{
  "model": "audio embedding model",
  "train_examples": 26041,
  "time_shift_ms": 100,
  "input": "waveform_16khz",
  "embedding_dim": 64,
  "norm": "batchnorm",
  "kernel_size": 5,
  "am_softmax_margin": 0.1,
  "learning_rate": 0.0045,
  "shampoo_beta": 0.99,
  "precondition_frequency": 50,
  "merge_dims": true,
  "one_sided": false,
  "adamw_lr_other_params": 0.0028,
  "epochs": 21.4
}
Rows from block 11, named by matrix and row number. Each number is 128 + 24 x the weight over the matrix's rms, rounded and kept within 0 to 255. All counts start at 0. Numbers have three digits each.
# conv: pointwise conv (model.blocks.11.conv.weight, 384x384x1), inputs 231-307
conv.167:110125134135129067122135147133134138070119155122109102113169134114130162107141124122109130120116132127105141082092125148131111084121135143134134150130111106147137131133139170110147101144113131118112142123094141150094126146143100137
conv.168:097155129141092114131173102143102112147128120119154157098132166132136134097153164115095130120130113107124122164170152147094125129149134148126120100101142157105146144133087112083109134130157143119157092118128085120120155094086114161
conv.169:098117110142115141073138137118140110093132137119113123080104155116146119131101165120105117140124129130117117138124099158113082127108128133136132138118143074084154149154144131134120158133181158094112122103101132146141119107094093142
conv.170:110112086144112147123118157142126127118120132138129133128101094127160159123131090110147118137149138131129143119111109107117153156114138089159105135153103098146165107072070107157098161125155125138130153142141147133140186144125114141
conv.171:156136112153128126135119099126149157155114151093156146129128111092148078170146138101122156116138135112073145119131132131109136137125125154100156152144070148119109144184138134127133071164153122143165126115113157132132112119121153125
conv.172:097124187074139152131139133111108088115116180114157116111117100125129116129118112125129131140115143086135127121097130114123140127091106141181101106129117118132102136136116132124134127106131147105087126131108107123125077135140128123
conv.173:151148119121099156108132121156143127142102128101103111130122135119098100105105119101141173096176224117157128124115113142138144105185136111168135146134168110116134162088145141138164133164126140126110148153118173097156150094113125134
conv.174:111121124102137093128128162135133150086119111123156077100145150123121113139141090138109112135161131133128134128119121104149116105115063123108175142106133118128131100122130166090133175118155135147143135164122130096093136134138102160
conv.175:118116127109154084151102146111111155154157104143141135126114121139130136152140108138130188134126130105127117133163157132143087167130130152165079084159115090070108126115119140104130120132151125137131093122124122117119086117117094129
conv.176:157149113121111097116146162127139106144148118134116127144115125118162138175111124168134110091103162163104144079118066125116086158116107120116125136122203124088129168159102169151146138202128096160138126169090157168127135125145108145
conv.177:110127141115116113100158080135137136130138125141166123115122093139100150115154122104159097112073126116137117120126111100115143199101125148128094110140117173086175087090128148133113121149147141123171098104120117122141146127114134103
conv.178:136109145114115111149132129112118135158141105117099145131111131093132129147127130117167142064153118137145140128127096141138187085204120090125115145095125168129111115143122136159132141139104095139105139117135149100107168130116179099
conv.179:116094072136154149100129152098155091117122083186184108123188113102114084118128098156145157132088089108123159151140124119116067146115105136160068085147127124139151141090108096127100138121124141138130171147116123145097143146146157139
conv.180:129166115144114119082115136148132123120148157132126129103110151120150107101162124121135131106095114162112142107154146109145150168102124104147150133115133142116121130131109130136097133141113094137119100150147130092126143139090136136
conv.181:146131141092132100106076109136154147155104124131118176168160119106099081134110158124115148157168154116134107125116082105117072106138125093137131112144109120145125146129121157101107115124138123155124136127104168179141109156142156129
conv.182:148127172093129111133120136106148097104122131108138137126148175117140122135140132135114135144148128134112151146142132151118115133106145151071100107186143135143101129167119117124100156152169133110169104149113155150169111069147072146
conv.183:139113140139164129150106149146119134133123154099147061110132154138055120155122115142088169124104111141162152124126164123113136167142085092134121141084137120103129119158108117140122139147144120163143155141170120115115114100105148144
conv.184:151147136199135157107133170092093118101132129131152071123158117136119140155140139175136116152125126116144123111131153143154142143108093124097140151175144088144078135132151102112130141129158128112133124114078144132117143100093148163
conv.185:139111139107138169138114143172106094121153133164154097164137111092159084142114099117133121104127094113137115130119126110121137161132112129135146119139127124091134107171108169096121151093152143132102097160129119140113176156124146132
conv.186:123128102136151123139118147150108119159156129119115136143144128118105136118139112097122134132096121124117132115131118156112163142150136133101119106122142142132105128147111126142051096118120128104148147139114143115093140123135113116
conv.187:119114158113130137122103127125113135118130112148124142091111143134133121127154127112173138138124108132117162129144107113109113174082102107121134117142157115129114111135138113119144145108106168146103113089080149106134133130106143115
conv.188:148130159114098137087150151116109127150135140121120133109098145191136146118121137126185091142137129145143154123112148120113145117111100095101117123123103106107103162113112110194109098156145093108129126112082113135146147123168142181
conv.189:104102138141142142113150115149131114095121115151117198154122121101132157113087122105103171138142134129119113142130141135136121115132119090127083141123151095090168127154094143102168182107138122130134111054108164128115122155114144088
conv.190:139143150098137102155125084152139127125122135140119132125125135116091135144108144171116118108133103096108094108110126132137087099122143142121134130148131116114123124111149133123125174121103139135142098112108118116136143138127148151
conv.191:133114116132170135086105106144128135089196141170183106144183132127090107105148091121173030160128140122160142136101130103133114089154142153146150148099133120135150155132125092095130130141127150084148122145192091101155110186120170130
conv.192:128122121087094113151146133103122140142122112136106143103119168135134140126060129100137124135124122160144114163110124157143128096115112109120118141146098119131140143079103126098147143140134058075129126121094131143132117092155132156
conv.193:142110130117127134131170170113130131091159109150154115131115097130118129162129165074117118107116093107143160131141110117146127124148104138161119152143126080125147157118096119116150140127141111135117151183105170130163119124112121111
conv.194:141146114137129122122125153167139103116115106098155114127117155127184136182128162155176151118124087133098140127085087074127114110119131125145133145130138123165071134131112116146116163147133139103124127122124114140102099105109123136
conv.195:115132110112128140138086131131139141152128107121111134116086132128122119134096111108131155121116118110145137129149132124121155109144111135145160111096162130112111115125134126129088108078106096112115125153133108195158117135110137077
conv.196:122159145112074115109114129125125124114156099153162051111166109131156127117122095165148067113107119114087151125092099112112121106129126164133100165115141146127098138124125131104126099139113101122134142113077090132124144084102125103
conv.197:088120116154119154154121142147167101110115138146128128115138100132137085137107128161126161175177128113117140116115101147091122210118146051093106117149101112121111103146095134125134203132081143147090130148107093151113115144155135127
conv.198:087163109109148116087097070121094134130080117143133149165146134116131135147123117118142121120115071100130107128166150156153107120151136173153149151119139117086128114120096074101129118135155087085107085117155121124129144154169143137
conv.199:121104184153145167137122142135135130124146068095132119110057097109108139074125128097158154106128131135129130139128151130143135193114120120165103151106174132088126161090149137121095116127114143191150137081077141126113139113135129110
conv.200:136118141116091139131112131135148119166134137087112128104131107128146107136162120163138135126133100115136161103123146148147111098111171121148096105121152156134190155149127147113095102122107178128080164155125080158178166149112110129
conv.201:118093160094135149100134148139091114165116130138100121124112105162144107112095122134123144118110163148152113125110172090152129151164123126098102112108125130141088110119106146116101142128104169136122158115166142130148104120086094163
conv.202:140165147103146081133144124129122135127133116105133138133129137147129123132115147114149114106108115072145144158172144146155170116147122107155173133114096112167100138128155129124178108153142127073168143084173121146096083125098115151
conv.203:097102146119141085105110137118136144132115111154125146113168098159109126159089121118112141105112112156105098157125132191128109059145134102140106125137128120156131133173167136150160121115112118088139127120107138136112147109167130122
conv.204:127101157136139118188141152134110124110115134152154131118107128064163145117113106152095164096171106114147145110111150154161113134082145122142175131110159172146142116066130116152140156092130117096137073106165122133143129088110109130
conv.205:115132175111119138116120093080109116102113121092117127106128159118140138133138126109143144153131141105160131122133098168108136085107144158108125100133121117124115114131128138135158132113063156133124092167145127127103151107087103104
conv.206:143182117134121102154123130141163182119125103111115125143155117104147191148133095110089093120087088126098138134116141107104150120115177107147136130081113109113131136131167149148127121159140121122153175103129127151176113099132132133
conv.207:117113146152161118167145142128107166136111104108147122137130141083121106097147161094115132117107147125112133093134081129146077123120124103118156111120192122112110110122157084069090163182134186170111107158133134103122117113098132136
conv.208:150130075079114078163132177160170147156166168151111126160152054122085117168128159175157127155149128133120114111138134160101096172150144137145130139143109118138130137125133146143141133097132173122108117131128139143165069119104123138
conv.209:123132141174112150121120148120107143127159135115154131123134105101124096151130119117140106106129128119180155112161145122138151158137103138104155125083164088125144158114105121162155140092162168099158136146119130110134153125133163138
conv.210:116152161138163119141158132140080116116141107100149102105124148125122152139137147105120128118098104166121135154139128127133150123152137099155128145106123160129133092119118095109148155112181120147132165126118115094116097123116134144
conv.211:122127130136154130112150137149128113158139158126076139132102165146133143086128111126137154122166109125126140127162136138156167192129132149105117143150170129147143098114132080162137081086090144128070143154125104151146132128069164118
conv.212:138131148155122115125136114124102125141135087113118118081117116159132109131111144122096140117085126155080163118171124111127135090131166122145126120136164103113164121128131107128144153043167117100119156136140102116153094098141125130
conv.213:155146148112104078152101128179146158092144135109128134119105129143136138126124118138107118107141114130185108125127144099135121167165171130136158149135109084121156134102125117152133169164121106089145112114128066115116083107134148113
conv.214:157116092119142117081133112141089146149115152134158111096108089125126161132100110106103101092127143135111176159131112146097152109163119151114113121117129115128128078122136115133128147109113114096105150109140116153164112142086109120
conv.215:106141161126116110095116138084126172137131135152085139108133161150105157113144083110134140123158139085144142054095135083110120151129133170127129114148121168115164172137122153122104132128079149129170073141136098128151115178183123137
conv.216:133111127127120129088099129114121121105143093104140112123156129132137117143165139138117121080144122119115149122099135161141107099133141101175142135093133111108131158145160106088145127144140153138113134119135105136147143117156125151
conv.217:107074117095141154107147110102110157134124149103099109140130127195110157127138122124155119133128146150142101149147117086173173156123131144125115063115108095134114102116148155166130125110141108104116135107103177138160107143120164118
conv.218:143127157132134144148127107112124106134132108123139131108129099119132143166125181119106137087129141144096142108202157144100123101138132116142130118123127139122151145128109107115134094168099123147143095136174130154149184149153085105
conv.219:166166111118104088113085129114142127178153160123139094139180108119165139101174070143115116121092144102140119156118140136138143108118165138160094161171124144111200110112190197117148164108170113124129119102096176106158128122174113124
conv.220:109125118134136139137121127103098106100132136170152140112112164138138125170105143131143117116108136115113126129138154151112110110131131102127139136112148151125095153128140143099141163105115102149105153121094154134127111138179092129
conv.221:111112109148128153127131107128089105099164122145158137109086090180140175125145173125112159160113110123122138158122089130167106123145159133105121128115168171125129131188125140121135165097134159147133166114157146099094117114133173137
conv.222:140106168132142110145122164142110140129158117157146120134155090148118138110116116143105131142120153135130127117116119126090139147109102102107155144138148173096152092119148127102128190136105127143129118063125149122151126126131107116
conv.223:107117104137135136116094136102110120127140153088144123089132151116127160091155148144109087151121122101121130161115142106141135115167173120125106134140122115105112129147145104179165132129149121108100112126112127142147127120121107104
conv.224:153204097152166114113097076122086174115116080128169154133135109121116125131134125203114113129142108138106144118126079144099107130106136120137128102107116118116163103165120128121171154088115125153126111149103105129133100165163155117
conv.225:129126103145130179124174143113149146136102130103141155139118133092125145131150078113105095114126144133152114138112076125129135061110157104151072122135120131168140126134152095140132206144150157156143135139129167133134164145172148154
conv.226:148161121144069116120124120156132105114119124092096114084119105136105173122134066184164094159119112154133137154139091148125119144102134096088173094116125162152112093110147161105123181141113145149167123120102133140098106178147105179
conv.227:137090109168140086148172153144149108162150182113111090126143142119158136138123135124112153121144100168110144135141094170096120098167111135123104141121089136121134088098104144154101138060139115122087130118147119121128122147125126113
conv.228:119136121154121108159095120125161131149060138107136108126114105149132141144127177148139110068145117172147132084172178138098095102120116122099125127147142117165109156129123108163133134136075125135113154119113115119148123147127132138
conv.229:174129140094131160115139134165113177154126131104110124187098161114128113085097130125124127148126133165142137160110097111178145151109173121115102100097121105165135106107110122130135121144136153166146148161164175176128128108105110128
conv.230:151121171127134129136164155133095121106147141117125088119149116127120109100110101143142115122127143106128174141144129130130184151090110159143139164116141129093153121106099116128171125152106156141103132133123119099101181141141125103
conv.231:117151131151107180133110054104100156122107138132124138171115066136161162107128123114138117127125134083116143126121137132118133089135118110136115154132129094143128129171135125168116130112164141121093101099124190139148152119129134161
conv.232:149146114131134091132139092138125124083088129119113149099142126069103116132091092134159140112093092114138170093106132128171125120138148135092129120080138103133097128091115163139096088153113116136185122113132124100122119073149110159
conv.233:136137151109125098127115147096133133118143128079140157099139136135143099098166074141142105118092149145132067133144098140109150153167100155162123117143139098110145144139120096103135114152116127090127114144119149143096141129099129110
conv.234:106161150171123102140136147126088147124149151105162117167131166169175114099118129076128165096125142152147136179097124133149160128122129146115121141107105149113118119150080121126139137115169084116175152149118122095096111102130129144
conv.235:100164111150132068150143120120111103158127123136088145120152133145088116131115126131130128145124149153124107108153127142134128122131149118128129136131122191128149148157082130089132145119187144143122085126092115157152095182122098149
conv.236:115172121119126158106168130135093166116115114175122112098130172043181138132078133142102101124134141114138121140144086152119151130127197129123164127127120110123098137066132069124189118114118059157165149119129166145142098142161132113
conv.237:140106138110102116098116114114137137159144116146109105146148093108131141094105095163129111149085126121122164149109119127163141150177110159065154142119103144140108101131129136116146135162147139108091063136175145109102132076134079147
conv.238:125122127139111144135093130126116137104105161118133117116139159121128167113142120106148144110166087115140140109113136154101112121118121120138136116150112083124139155125141115120073143106145123037110117106142129111087124155113117123
conv.239:140089128121100162136141076163150137126154152152109093126144113134127113148118152132112161111124148110136121163147136135108137105165132130115147171113124141119094177115125140117160120142128117116142141149124143110130106152111148085
conv.240:143116123127133136142136116148122107074102134178154142146076115136123131147115121149069122147080117117141130131112145140120118085130114112162109135107104133138138148129117115182182133095179075133144095174123092098099105136138139137
conv.241:116132096093170142116134148100156124133156124130157134107123139091141106129127125150108098143117182124183116140134105147121110112117119125144122104121154140144144140126124175131172151085141125068076130084143166134148161132139153129
conv.242:106145152144157147106137131121129150129100086158116129123140129129118127103093123140104194199147115126121141174140141181120104097127113141151092115183091135124124123145125123137106122098145183121132165193124159152119135125115082107
conv.243:135107135100120107153132122147138119167103166142137112119113104105134101142110103133179144147108117103115085166123113105142150107114129152122139130121120115151097122156134105097155117173111156188106098121144156115134156128129140132
conv.244:151166156131130124139124095101097106145122108114128124113131156112166164098159107108145144149117158144117116127111131121151116127100112088120108116147130111174144150132086138125109132122103127149126123133155124091081130146118136103