From a checkpoint of a small audio embedding model.
Model: waveform 16khz input, norm batchnorm, activation silu, depths [16], widths [384].
Rows from block 12 of a small audio embedding model, named by matrix and row number. Each number is 50 + 15 x the weight over its row's rms, rounded and kept within 0 to 99. All counts start at 0. After the name is the row's rms in percent of the matrix's.
Before each channel's rows are labels from the 100 clips, of 14976, where the channel reaches its highest value: "loudest" is the band of the loudest frequency at the time of the peak. Only what is clearly more common there than usual is listed. The data: acted Russian speech (Dusha). In brackets: how many of the 100.
# conv: width-5 conv (model.blocks.12.conv.weight, 384x384x5, each kernel summed), inputs 192-287

loudest: 250 to 500 Hz (50); 500 to 1000 Hz (25)
conv.111 096:49 43 38 20 41 32 34 53 45 39 21 68 51 60 56 90 61 32 54 44 73 64 60 41 41 43 70 31 26 90 46 59 59 67 44 47 57 66 69 45 37 35 47 47 40 70 22 45 34 32 38 33 50 67 46 47 57 71 60 30 70 61 27 32 48 41 54 50 65 68 47 66 50 40 46 32 47 90 33 83 33 24 34 74 56 59 81 54 47 33 45 48 61 37 33 42

loudest: 2000 to 4000 Hz (37); 4000 to 8000 Hz (35)
conv.239 112:32 44 43 51 43 54 60 59 78 36 40 29 42 72 36 49 52 51 35 27 53 54 42 41 41 50 55 49 50 54 62 43 61 69 57 32 45 50 50 44 25 59 58 46 59 71 31 69 37 57 38 80 50 39 70 42 35 38 45 40 55 59 44 39 40 28 51 46 32 31 29 61 58 41 45 65 56 20 56 66 68 49 50 67 60 65 45 65 36 48 55 40 23 32 47 88

loudest: 250 to 500 Hz (52)
conv.59 100:55 38 46 45 32 35 31 60 53 46 38 44 41 54 46 55 30 63 62 60 18 48 66 87 25 62 54 50 73 31 49 57 39 39 51 66 52 32 19 50 48 83 41 43 51 73 55 65 60 52 45 17 57 56 30 40 37 69 25 46 45 41 20 31 31 42 46 61 38 36 72 60 53 28 59 34 44 84 62 63 44 32 60 44 26 52 60 48 26 40 51 42 54 51 38 29

loudest: 250 to 500 Hz (48); 500 to 1000 Hz (41)
conv.176 108:50 31 75 23 61 56 08 61 57 65 37 49 53 55 09 32 55 32 41 43 79 58 48 37 73 56 40 35 40 40 39 44 44 55 47 62 38 39 59 80 49 29 43 60 79 63 42 75 60 69 72 44 45 44 28 27 46 40 38 59 48 50 52 36 40 67 55 68 45 40 52 53 40 43 53 42 39 60 45 39 66 61 65 37 56 72 57 42 27 49 58 37 69 49 37 45

loudest: 4000 to 8000 Hz (27)
conv.355 099:60 24 57 74 36 21 54 44 58 63 48 61 36 66 45 34 34 42 76 44 43 55 36 47 40 27 31 58 40 15 38 24 73 19 38 37 56 10 46 42 73 32 51 35 64 63 56 59 62 37 41 78 63 42 31 63 54 59 20 92 51 46 39 13 51 81 49 52 27 70 56 74 49 52 60 39 47 44 37 33 66 66 49 63 55 30 28 70 43 54 50 54 29 46 53 61

loudest: 250 to 500 Hz (51); 500 to 1000 Hz (28)
conv.249 099:23 58 58 42 12 35 50 62 34 63 30 63 71 43 63 43 61 45 60 27 42 63 61 61 65 22 43 63 67 58 52 68 69 63 52 69 37 83 60 65 66 46 70 58 30 36 52 54 39 46 45 54 67 65 61 59 33 35 73 60 55 66 44 64 30 34 49 14 73 68 57 59 38 63 33 75 71 49 46 41 40 66 71 37 52 44 34 52 52 41 44 48 45 46 68 29

loudest: 250 to 500 Hz (52); 500 to 1000 Hz (30)
conv.168 100:37 28 29 28 66 46 31 27 55 64 10 34 77 43 43 58 38 39 36 22 22 22 56 49 42 49 59 42 28 63 60 47 55 55 62 37 47 61 58 63 31 48 81 78 53 23 48 39 41 58 53 30 90 62 56 39 75 47 53 43 34 42 41 55 53 52 34 39 73 65 43 64 72 73 54 69 62 48 63 67 15 62 46 80 40 15 66 52 42 64 73 50 51 40 53 53

loudest: 4000 to 8000 Hz (32)
conv.112 099:45 47 55 47 54 38 83 39 34 37 57 34 38 46 12 58 49 25 53 64 40 36 41 75 58 51 55 41 30 35 40 40 46 64 43 72 63 37 49 42 52 49 39 52 43 37 80 44 38 56 42 44 67 37 53 48 79 54 34 55 49 29 71 59 70 24 50 36 76 58 42 34 66 64 55 95 65 63 44 53 29 55 74 32 48 57 53 49 64 87 41 50 51 13 44 39

loudest: 250 to 500 Hz (60); 500 to 1000 Hz (28)
conv.85 102:63 52 40 56 36 45 37 63 68 57 30 41 71 53 69 38 46 16 48 52 95 45 41 55 47 44 51 77 59 30 35 19 44 42 34 57 42 49 47 14 61 46 84 36 66 53 23 55 40 25 56 56 60 54 43 28 46 51 60 70 59 76 36 55 38 29 51 30 46 54 62 51 71 41 51 56 73 23 62 58 62 45 45 57 32 49 62 40 47 56 46 48 69 61 60 68

loudest: 4000 to 8000 Hz (27)
conv.205 095:37 53 57 46 48 24 56 60 82 57 35 51 35 20 43 27 51 61 33 72 32 52 61 37 58 47 70 37 64 35 43 60 11 49 55 22 53 27 37 98 59 59 67 56 33 59 50 51 34 55 55 53 40 66 59 49 48 61 45 31 25 36 66 55 46 50 47 70 17 53 55 48 51 28 55 66 36 22 53 70 31 34 51 76 62 63 44 49 55 53 34 42 22 42 50 52

loudest: 250 to 500 Hz (74)
conv.282 108:40 47 64 58 43 45 53 54 61 52 57 66 11 43 70 46 64 44 30 50 59 38 48 50 48 45 53 43 60 56 44 52 51 40 49 66 37 34 34 35 53 50 40 71 51 62 52 48 66 49 36 38 53 78 45 55 60 52 54 49 44 74 37 52 54 59 63 55 52 40 57 44 61 77 61 65 57 51 31 32 32 33 24 56 50 37 22 30 70 88 52 51 30 70 30 18

loudest: 4000 to 8000 Hz (42)
conv.9 098:28 32 33 36 35 54 34 60 46 65 50 41 31 72 67 46 46 67 60 67 57 48 42 76 49 46 54 31 39 23 66 68 65 29 45 58 25 84 34 44 58 85 54 64 46 54 80 47 38 49 69 58 60 47 36 42 64 32 46 34 68 61 56 51 43 72 59 54 67 49 53 33 48 58 48 61 47 39 57 59 32 55 71 46 39 63 53 66 81 39 67 53 64 62 48 67

loudest: 500 to 1000 Hz (72)
conv.313 102:41 59 61 33 54 61 42 55 38 36 31 45 34 56 89 69 27 48 34 45 74 77 25 65 52 36 36 56 56 32 46 46 47 27 64 23 51 48 59 54 51 51 24 33 37 26 47 70 49 45 53 50 42 30 35 48 60 47 70 58 62 25 34 47 37 38 50 41 44 57 74 54 31 61 54 32 48 54 64 49 53 66 61 32 64 41 68 31 25 66 12 37 50 24 67 33

loudest: 250 to 500 Hz (57)
conv.151 099:40 43 41 30 63 49 67 48 48 35 38 60 78 46 48 42 36 50 51 50 36 56 74 72 38 42 67 57 53 47 58 47 50 35 58 64 50 31 34 57 36 46 52 46 23 33 43 56 19 43 61 49 86 40 68 38 36 50 54 73 31 55 55 52 50 43 52 31 43 45 48 46 47 64 29 54 37 44 40 93 48 38 46 36 43 49 51 51 33 58 57 57 58 54 48 46

loudest: 250 to 500 Hz (45)
conv.250 090:32 33 38 62 50 49 47 63 36 53 53 58 44 47 18 30 57 46 35 37 48 45 51 37 73 64 32 33 21 38 28 39 64 54 70 65 41 64 51 13 61 57 61 60 40 34 39 44 49 38 33 41 37 51 56 54 49 53 37 60 26 39 37 30 38 37 34 53 53 34 34 30 34 42 46 38 52 29 20 44 77 61 59 54 56 61 43 33 61 49 61 83 57 59 33 35

loudest: 250 to 500 Hz (57)
conv.319 100:41 27 50 35 45 80 46 44 53 56 33 60 69 53 18 59 46 54 48 51 61 53 71 35 67 32 61 42 52 79 55 71 44 91 56 39 57 58 67 59 32 40 37 28 52 56 62 28 48 63 47 49 86 59 61 43 47 52 35 36 32 32 23 60 51 44 38 58 44 57 91 33 73 57 46 64 54 34 42 33 33 57 57 36 39 32 65 41 41 42 37 63 51 45 65 44

loudest: 500 to 1000 Hz (25)
conv.341 099:42 33 53 47 42 47 56 64 41 46 57 48 65 70 45 37 41 57 53 40 63 64 65 47 96 28 52 39 62 74 53 58 08 23 31 66 99 44 68 51 59 33 53 45 33 44 27 44 25 41 44 50 37 30 30 40 63 47 87 44 66 24 26 62 46 48 39 61 42 62 43 44 56 54 44 49 47 35 31 56 59 64 40 44 58 32 28 36 63 59 42 43 47 42 32 49

loudest: 250 to 500 Hz (45); 500 to 1000 Hz (35)
conv.208 100:56 45 59 51 69 34 52 52 65 44 39 78 24 58 57 59 45 33 41 37 37 64 62 39 70 40 47 65 49 45 71 76 92 43 63 32 34 57 51 26 41 73 59 27 59 62 74 46 42 68 46 55 22 54 31 27 59 24 70 38 72 23 71 40 32 33 57 63 69 66 31 32 35 60 49 53 43 56 64 57 48 33 42 44 78 56 53 37 69 57 67 63 94 64 21 59

loudest: 250 to 500 Hz (63)
conv.54 094:56 48 32 60 51 81 44 69 99 67 27 42 47 46 27 27 58 64 30 46 53 49 56 52 35 49 60 46 50 40 30 74 47 39 74 71 31 47 58 38 49 67 49 23 52 43 75 61 43 62 47 55 78 57 52 47 37 52 63 30 70 69 64 50 58 56 43 41 33 56 35 27 42 60 63 39 51 67 24 27 57 46 18 29 28 66 65 69 40 40 29 66 56 35 41 69

loudest: 500 to 1000 Hz (70)
conv.43 100:76 86 79 49 35 59 54 37 56 43 43 41 61 32 20 63 41 57 52 59 31 66 47 33 36 38 62 28 66 41 44 37 46 23 53 29 45 75 39 36 46 48 35 52 50 42 37 81 42 31 28 62 63 67 38 55 54 34 54 45 55 48 20 57 35 50 42 84 16 70 53 69 30 54 30 57 36 39 65 66 48 43 52 43 70 49 35 57 34 53 69 71 37 49 82 41

loudest: 250 to 500 Hz (51); 500 to 1000 Hz (32)
conv.214 102:32 40 08 28 47 41 19 39 46 49 53 39 43 51 38 84 50 54 60 43 48 38 57 35 52 53 62 39 69 49 60 54 63 58 63 57 42 45 30 37 77 38 75 64 67 31 57 38 60 38 56 74 52 65 59 48 46 33 50 46 65 35 40 35 76 45 39 62 25 42 51 54 36 61 53 27 79 64 43 50 42 41 41 47 17 82 47 56 48 39 34 77 41 62 52 17

loudest: 250 to 500 Hz (51)
conv.353 089:29 42 19 41 72 50 29 39 57 47 41 52 71 76 67 54 45 39 51 43 59 35 75 61 66 41 57 60 50 42 73 48 48 80 69 50 31 41 54 56 42 35 46 65 58 71 42 85 33 56 42 22 48 37 63 35 64 71 44 60 58 55 21 44 41 45 52 62 58 54 52 58 38 37 32 42 57 43 46 38 45 46 46 65 51 46 77 44 28 46 59 65 33 51 49 41

loudest: 250 to 500 Hz (47); 500 to 1000 Hz (36)
conv.213 091:64 43 31 49 43 37 41 31 42 51 67 67 73 75 55 35 45 53 16 53 51 60 50 51 61 43 47 31 33 12 43 55 32 56 42 53 52 09 55 75 61 57 58 39 28 68 19 40 29 18 54 72 73 40 47 37 58 64 30 44 24 63 61 30 45 50 53 49 50 57 37 65 56 22 73 31 53 76 42 67 62 54 35 55 38 58 69 57 50 47 49 40 36 65 25 31

loudest: 500 to 1000 Hz (27)
conv.89 093:38 36 35 61 68 42 61 47 57 51 59 30 42 72 79 43 37 48 36 25 61 37 63 55 52 54 56 37 47 40 50 37 50 29 60 59 90 51 53 26 32 33 37 39 37 41 64 65 51 29 48 43 40 37 78 36 57 47 54 43 37 39 57 52 34 53 39 74 41 70 42 42 63 27 59 75 57 52 26 61 31 38 42 36 54 44 60 55 66 25 45 56 54 54 47 46

loudest: 250 to 500 Hz (46)
conv.323 094:43 30 36 58 19 67 39 60 51 48 42 43 47 22 51 57 32 38 38 45 51 28 49 30 53 36 56 58 76 19 61 39 48 40 65 47 57 45 58 62 20 37 65 06 52 39 38 39 54 52 44 60 68 30 52 36 58 50 72 61 42 46 46 54 67 66 44 46 37 56 58 52 43 63 66 44 27 57 54 61 36 26 31 36 34 52 83 58 54 30 53 48 59 55 48 68

loudest: 4000 to 8000 Hz (39)
conv.68 097:63 56 74 71 44 60 68 48 56 53 35 64 75 53 46 58 20 75 71 70 42 66 33 44 38 46 52 28 53 72 49 64 35 38 47 51 34 52 53 73 38 68 56 60 61 39 49 44 41 43 81 50 33 74 51 56 70 52 46 39 33 51 48 51 34 62 52 63 69 43 41 54 52 40 54 49 57 73 46 50 44 79 42 66 40 59 71 50 68 58 51 43 62 15 53 38

loudest: 250 to 500 Hz (50); 500 to 1000 Hz (30)
conv.369 093:30 50 40 14 79 40 59 57 65 84 62 54 29 48 41 36 42 43 61 42 45 75 57 54 75 54 51 78 47 30 60 33 55 71 74 46 51 34 44 54 53 52 35 47 01 35 61 57 46 49 29 62 38 42 73 65 53 21 44 25 46 36 61 43 60 46 44 72 34 44 41 27 54 43 33 21 10 65 37 70 39 54 70 46 47 54 29 62 37 51 55 35 46 61 69 66

loudest: 250 to 500 Hz (54); 500 to 1000 Hz (27)
conv.339 101:48 31 58 41 23 56 36 28 72 14 83 32 49 32 28 52 23 33 50 41 56 13 67 58 67 25 60 47 50 46 59 46 67 54 35 56 46 51 51 55 64 46 53 37 58 43 27 66 22 40 60 72 27 20 67 44 51 64 63 66 65 54 63 36 48 52 28 51 62 48 41 57 43 56 56 36 51 56 29 53 42 60 55 62 47 54 67 57 64 36 74 61 62 31 58 75

loudest: 500 to 1000 Hz (47)
conv.133 100:41 31 77 45 48 38 41 47 49 81 78 32 42 31 16 74 48 33 58 47 62 58 45 70 66 50 64 38 42 65 44 57 69 72 48 50 49 48 44 55 42 17 67 48 70 51 27 40 59 44 78 45 51 31 64 61 47 32 45 43 47 31 25 64 42 47 44 51 65 29 54 39 43 38 25 49 33 75 21 61 52 47 39 59 58 58 65 27 32 38 27 46 66 73 47 53

loudest: 250 to 500 Hz (63); 500 to 1000 Hz (29)
conv.80 102:73 72 37 53 27 96 20 49 59 24 45 24 56 45 57 30 66 49 56 45 62 55 75 33 59 31 29 71 47 39 49 48 63 67 59 74 15 49 53 25 34 56 42 70 69 32 67 44 39 64 45 50 33 18 42 68 58 52 40 42 63 40 19 32 28 53 57 72 45 43 28 51 47 49 60 57 23 63 73 47 50 47 59 65 26 56 55 51 32 58 42 51 36 60 46 44

loudest: 4000 to 8000 Hz (40)
conv.219 102:36 48 63 35 61 59 32 54 45 55 18 62 55 65 64 37 54 58 37 50 62 49 30 30 29 73 78 73 72 75 30 64 52 20 57 24 40 70 43 57 44 53 37 51 55 37 69 55 55 38 48 15 60 47 31 14 59 58 45 42 64 29 54 42 66 76 50 78 74 41 37 40 43 66 61 42 49 35 33 51 47 52 29 65 42 24 36 28 74 56 53 48 43 31 39 45

loudest: 250 to 500 Hz (47); 500 to 1000 Hz (26)
conv.127 104:54 56 50 28 72 32 37 00 58 32 41 49 46 42 80 45 55 33 61 39 37 58 39 17 27 45 57 35 47 37 67 45 58 40 58 49 48 68 52 46 58 38 83 38 70 59 20 47 58 32 38 52 50 71 40 42 62 68 52 76 54 78 35 59 68 63 45 46 47 37 54 78 67 55 33 49 30 42 63 60 64 49 27 46 32 77 77 58 47 59 20 60 50 44 60 75

loudest: 500 to 1000 Hz (31)
conv.50 093:63 36 31 52 74 57 63 52 56 52 52 58 40 21 47 37 38 40 57 49 15 18 28 90 60 38 43 39 39 43 35 59 57 57 38 55 61 57 40 85 58 44 61 25 87 56 51 51 64 46 48 54 70 49 57 30 23 57 48 42 49 24 80 15 32 67 40 45 45 59 42 59 62 13 41 53 53 67 48 59 44 61 55 48 43 54 68 50 42 52 40 75 42 48 82 42

loudest: 250 to 500 Hz (54)
conv.17 101:27 51 38 54 57 57 55 25 44 35 47 57 51 82 52 47 32 39 82 57 48 31 58 00 75 66 40 52 13 48 70 42 42 54 56 46 50 17 68 19 38 56 48 45 54 49 55 42 58 49 41 44 54 68 46 42 39 51 50 31 32 60 64 54 94 35 47 46 82 45 64 47 42 47 33 49 48 51 41 25 39 52 23 20 69 53 43 51 48 49 42 56 49 50 48 60

loudest: 250 to 500 Hz (52)
conv.210 094:28 30 37 35 31 53 41 48 48 52 45 64 36 33 51 26 48 47 25 23 63 43 52 65 64 63 44 62 64 52 60 72 70 69 22 78 45 64 51 32 58 41 09 45 38 40 37 22 34 48 43 71 62 40 42 65 53 52 43 44 51 41 41 47 58 37 41 50 46 44 70 33 50 21 40 45 55 50 40 32 40 76 70 25 39 74 69 53 43 52 34 53 56 00 19 35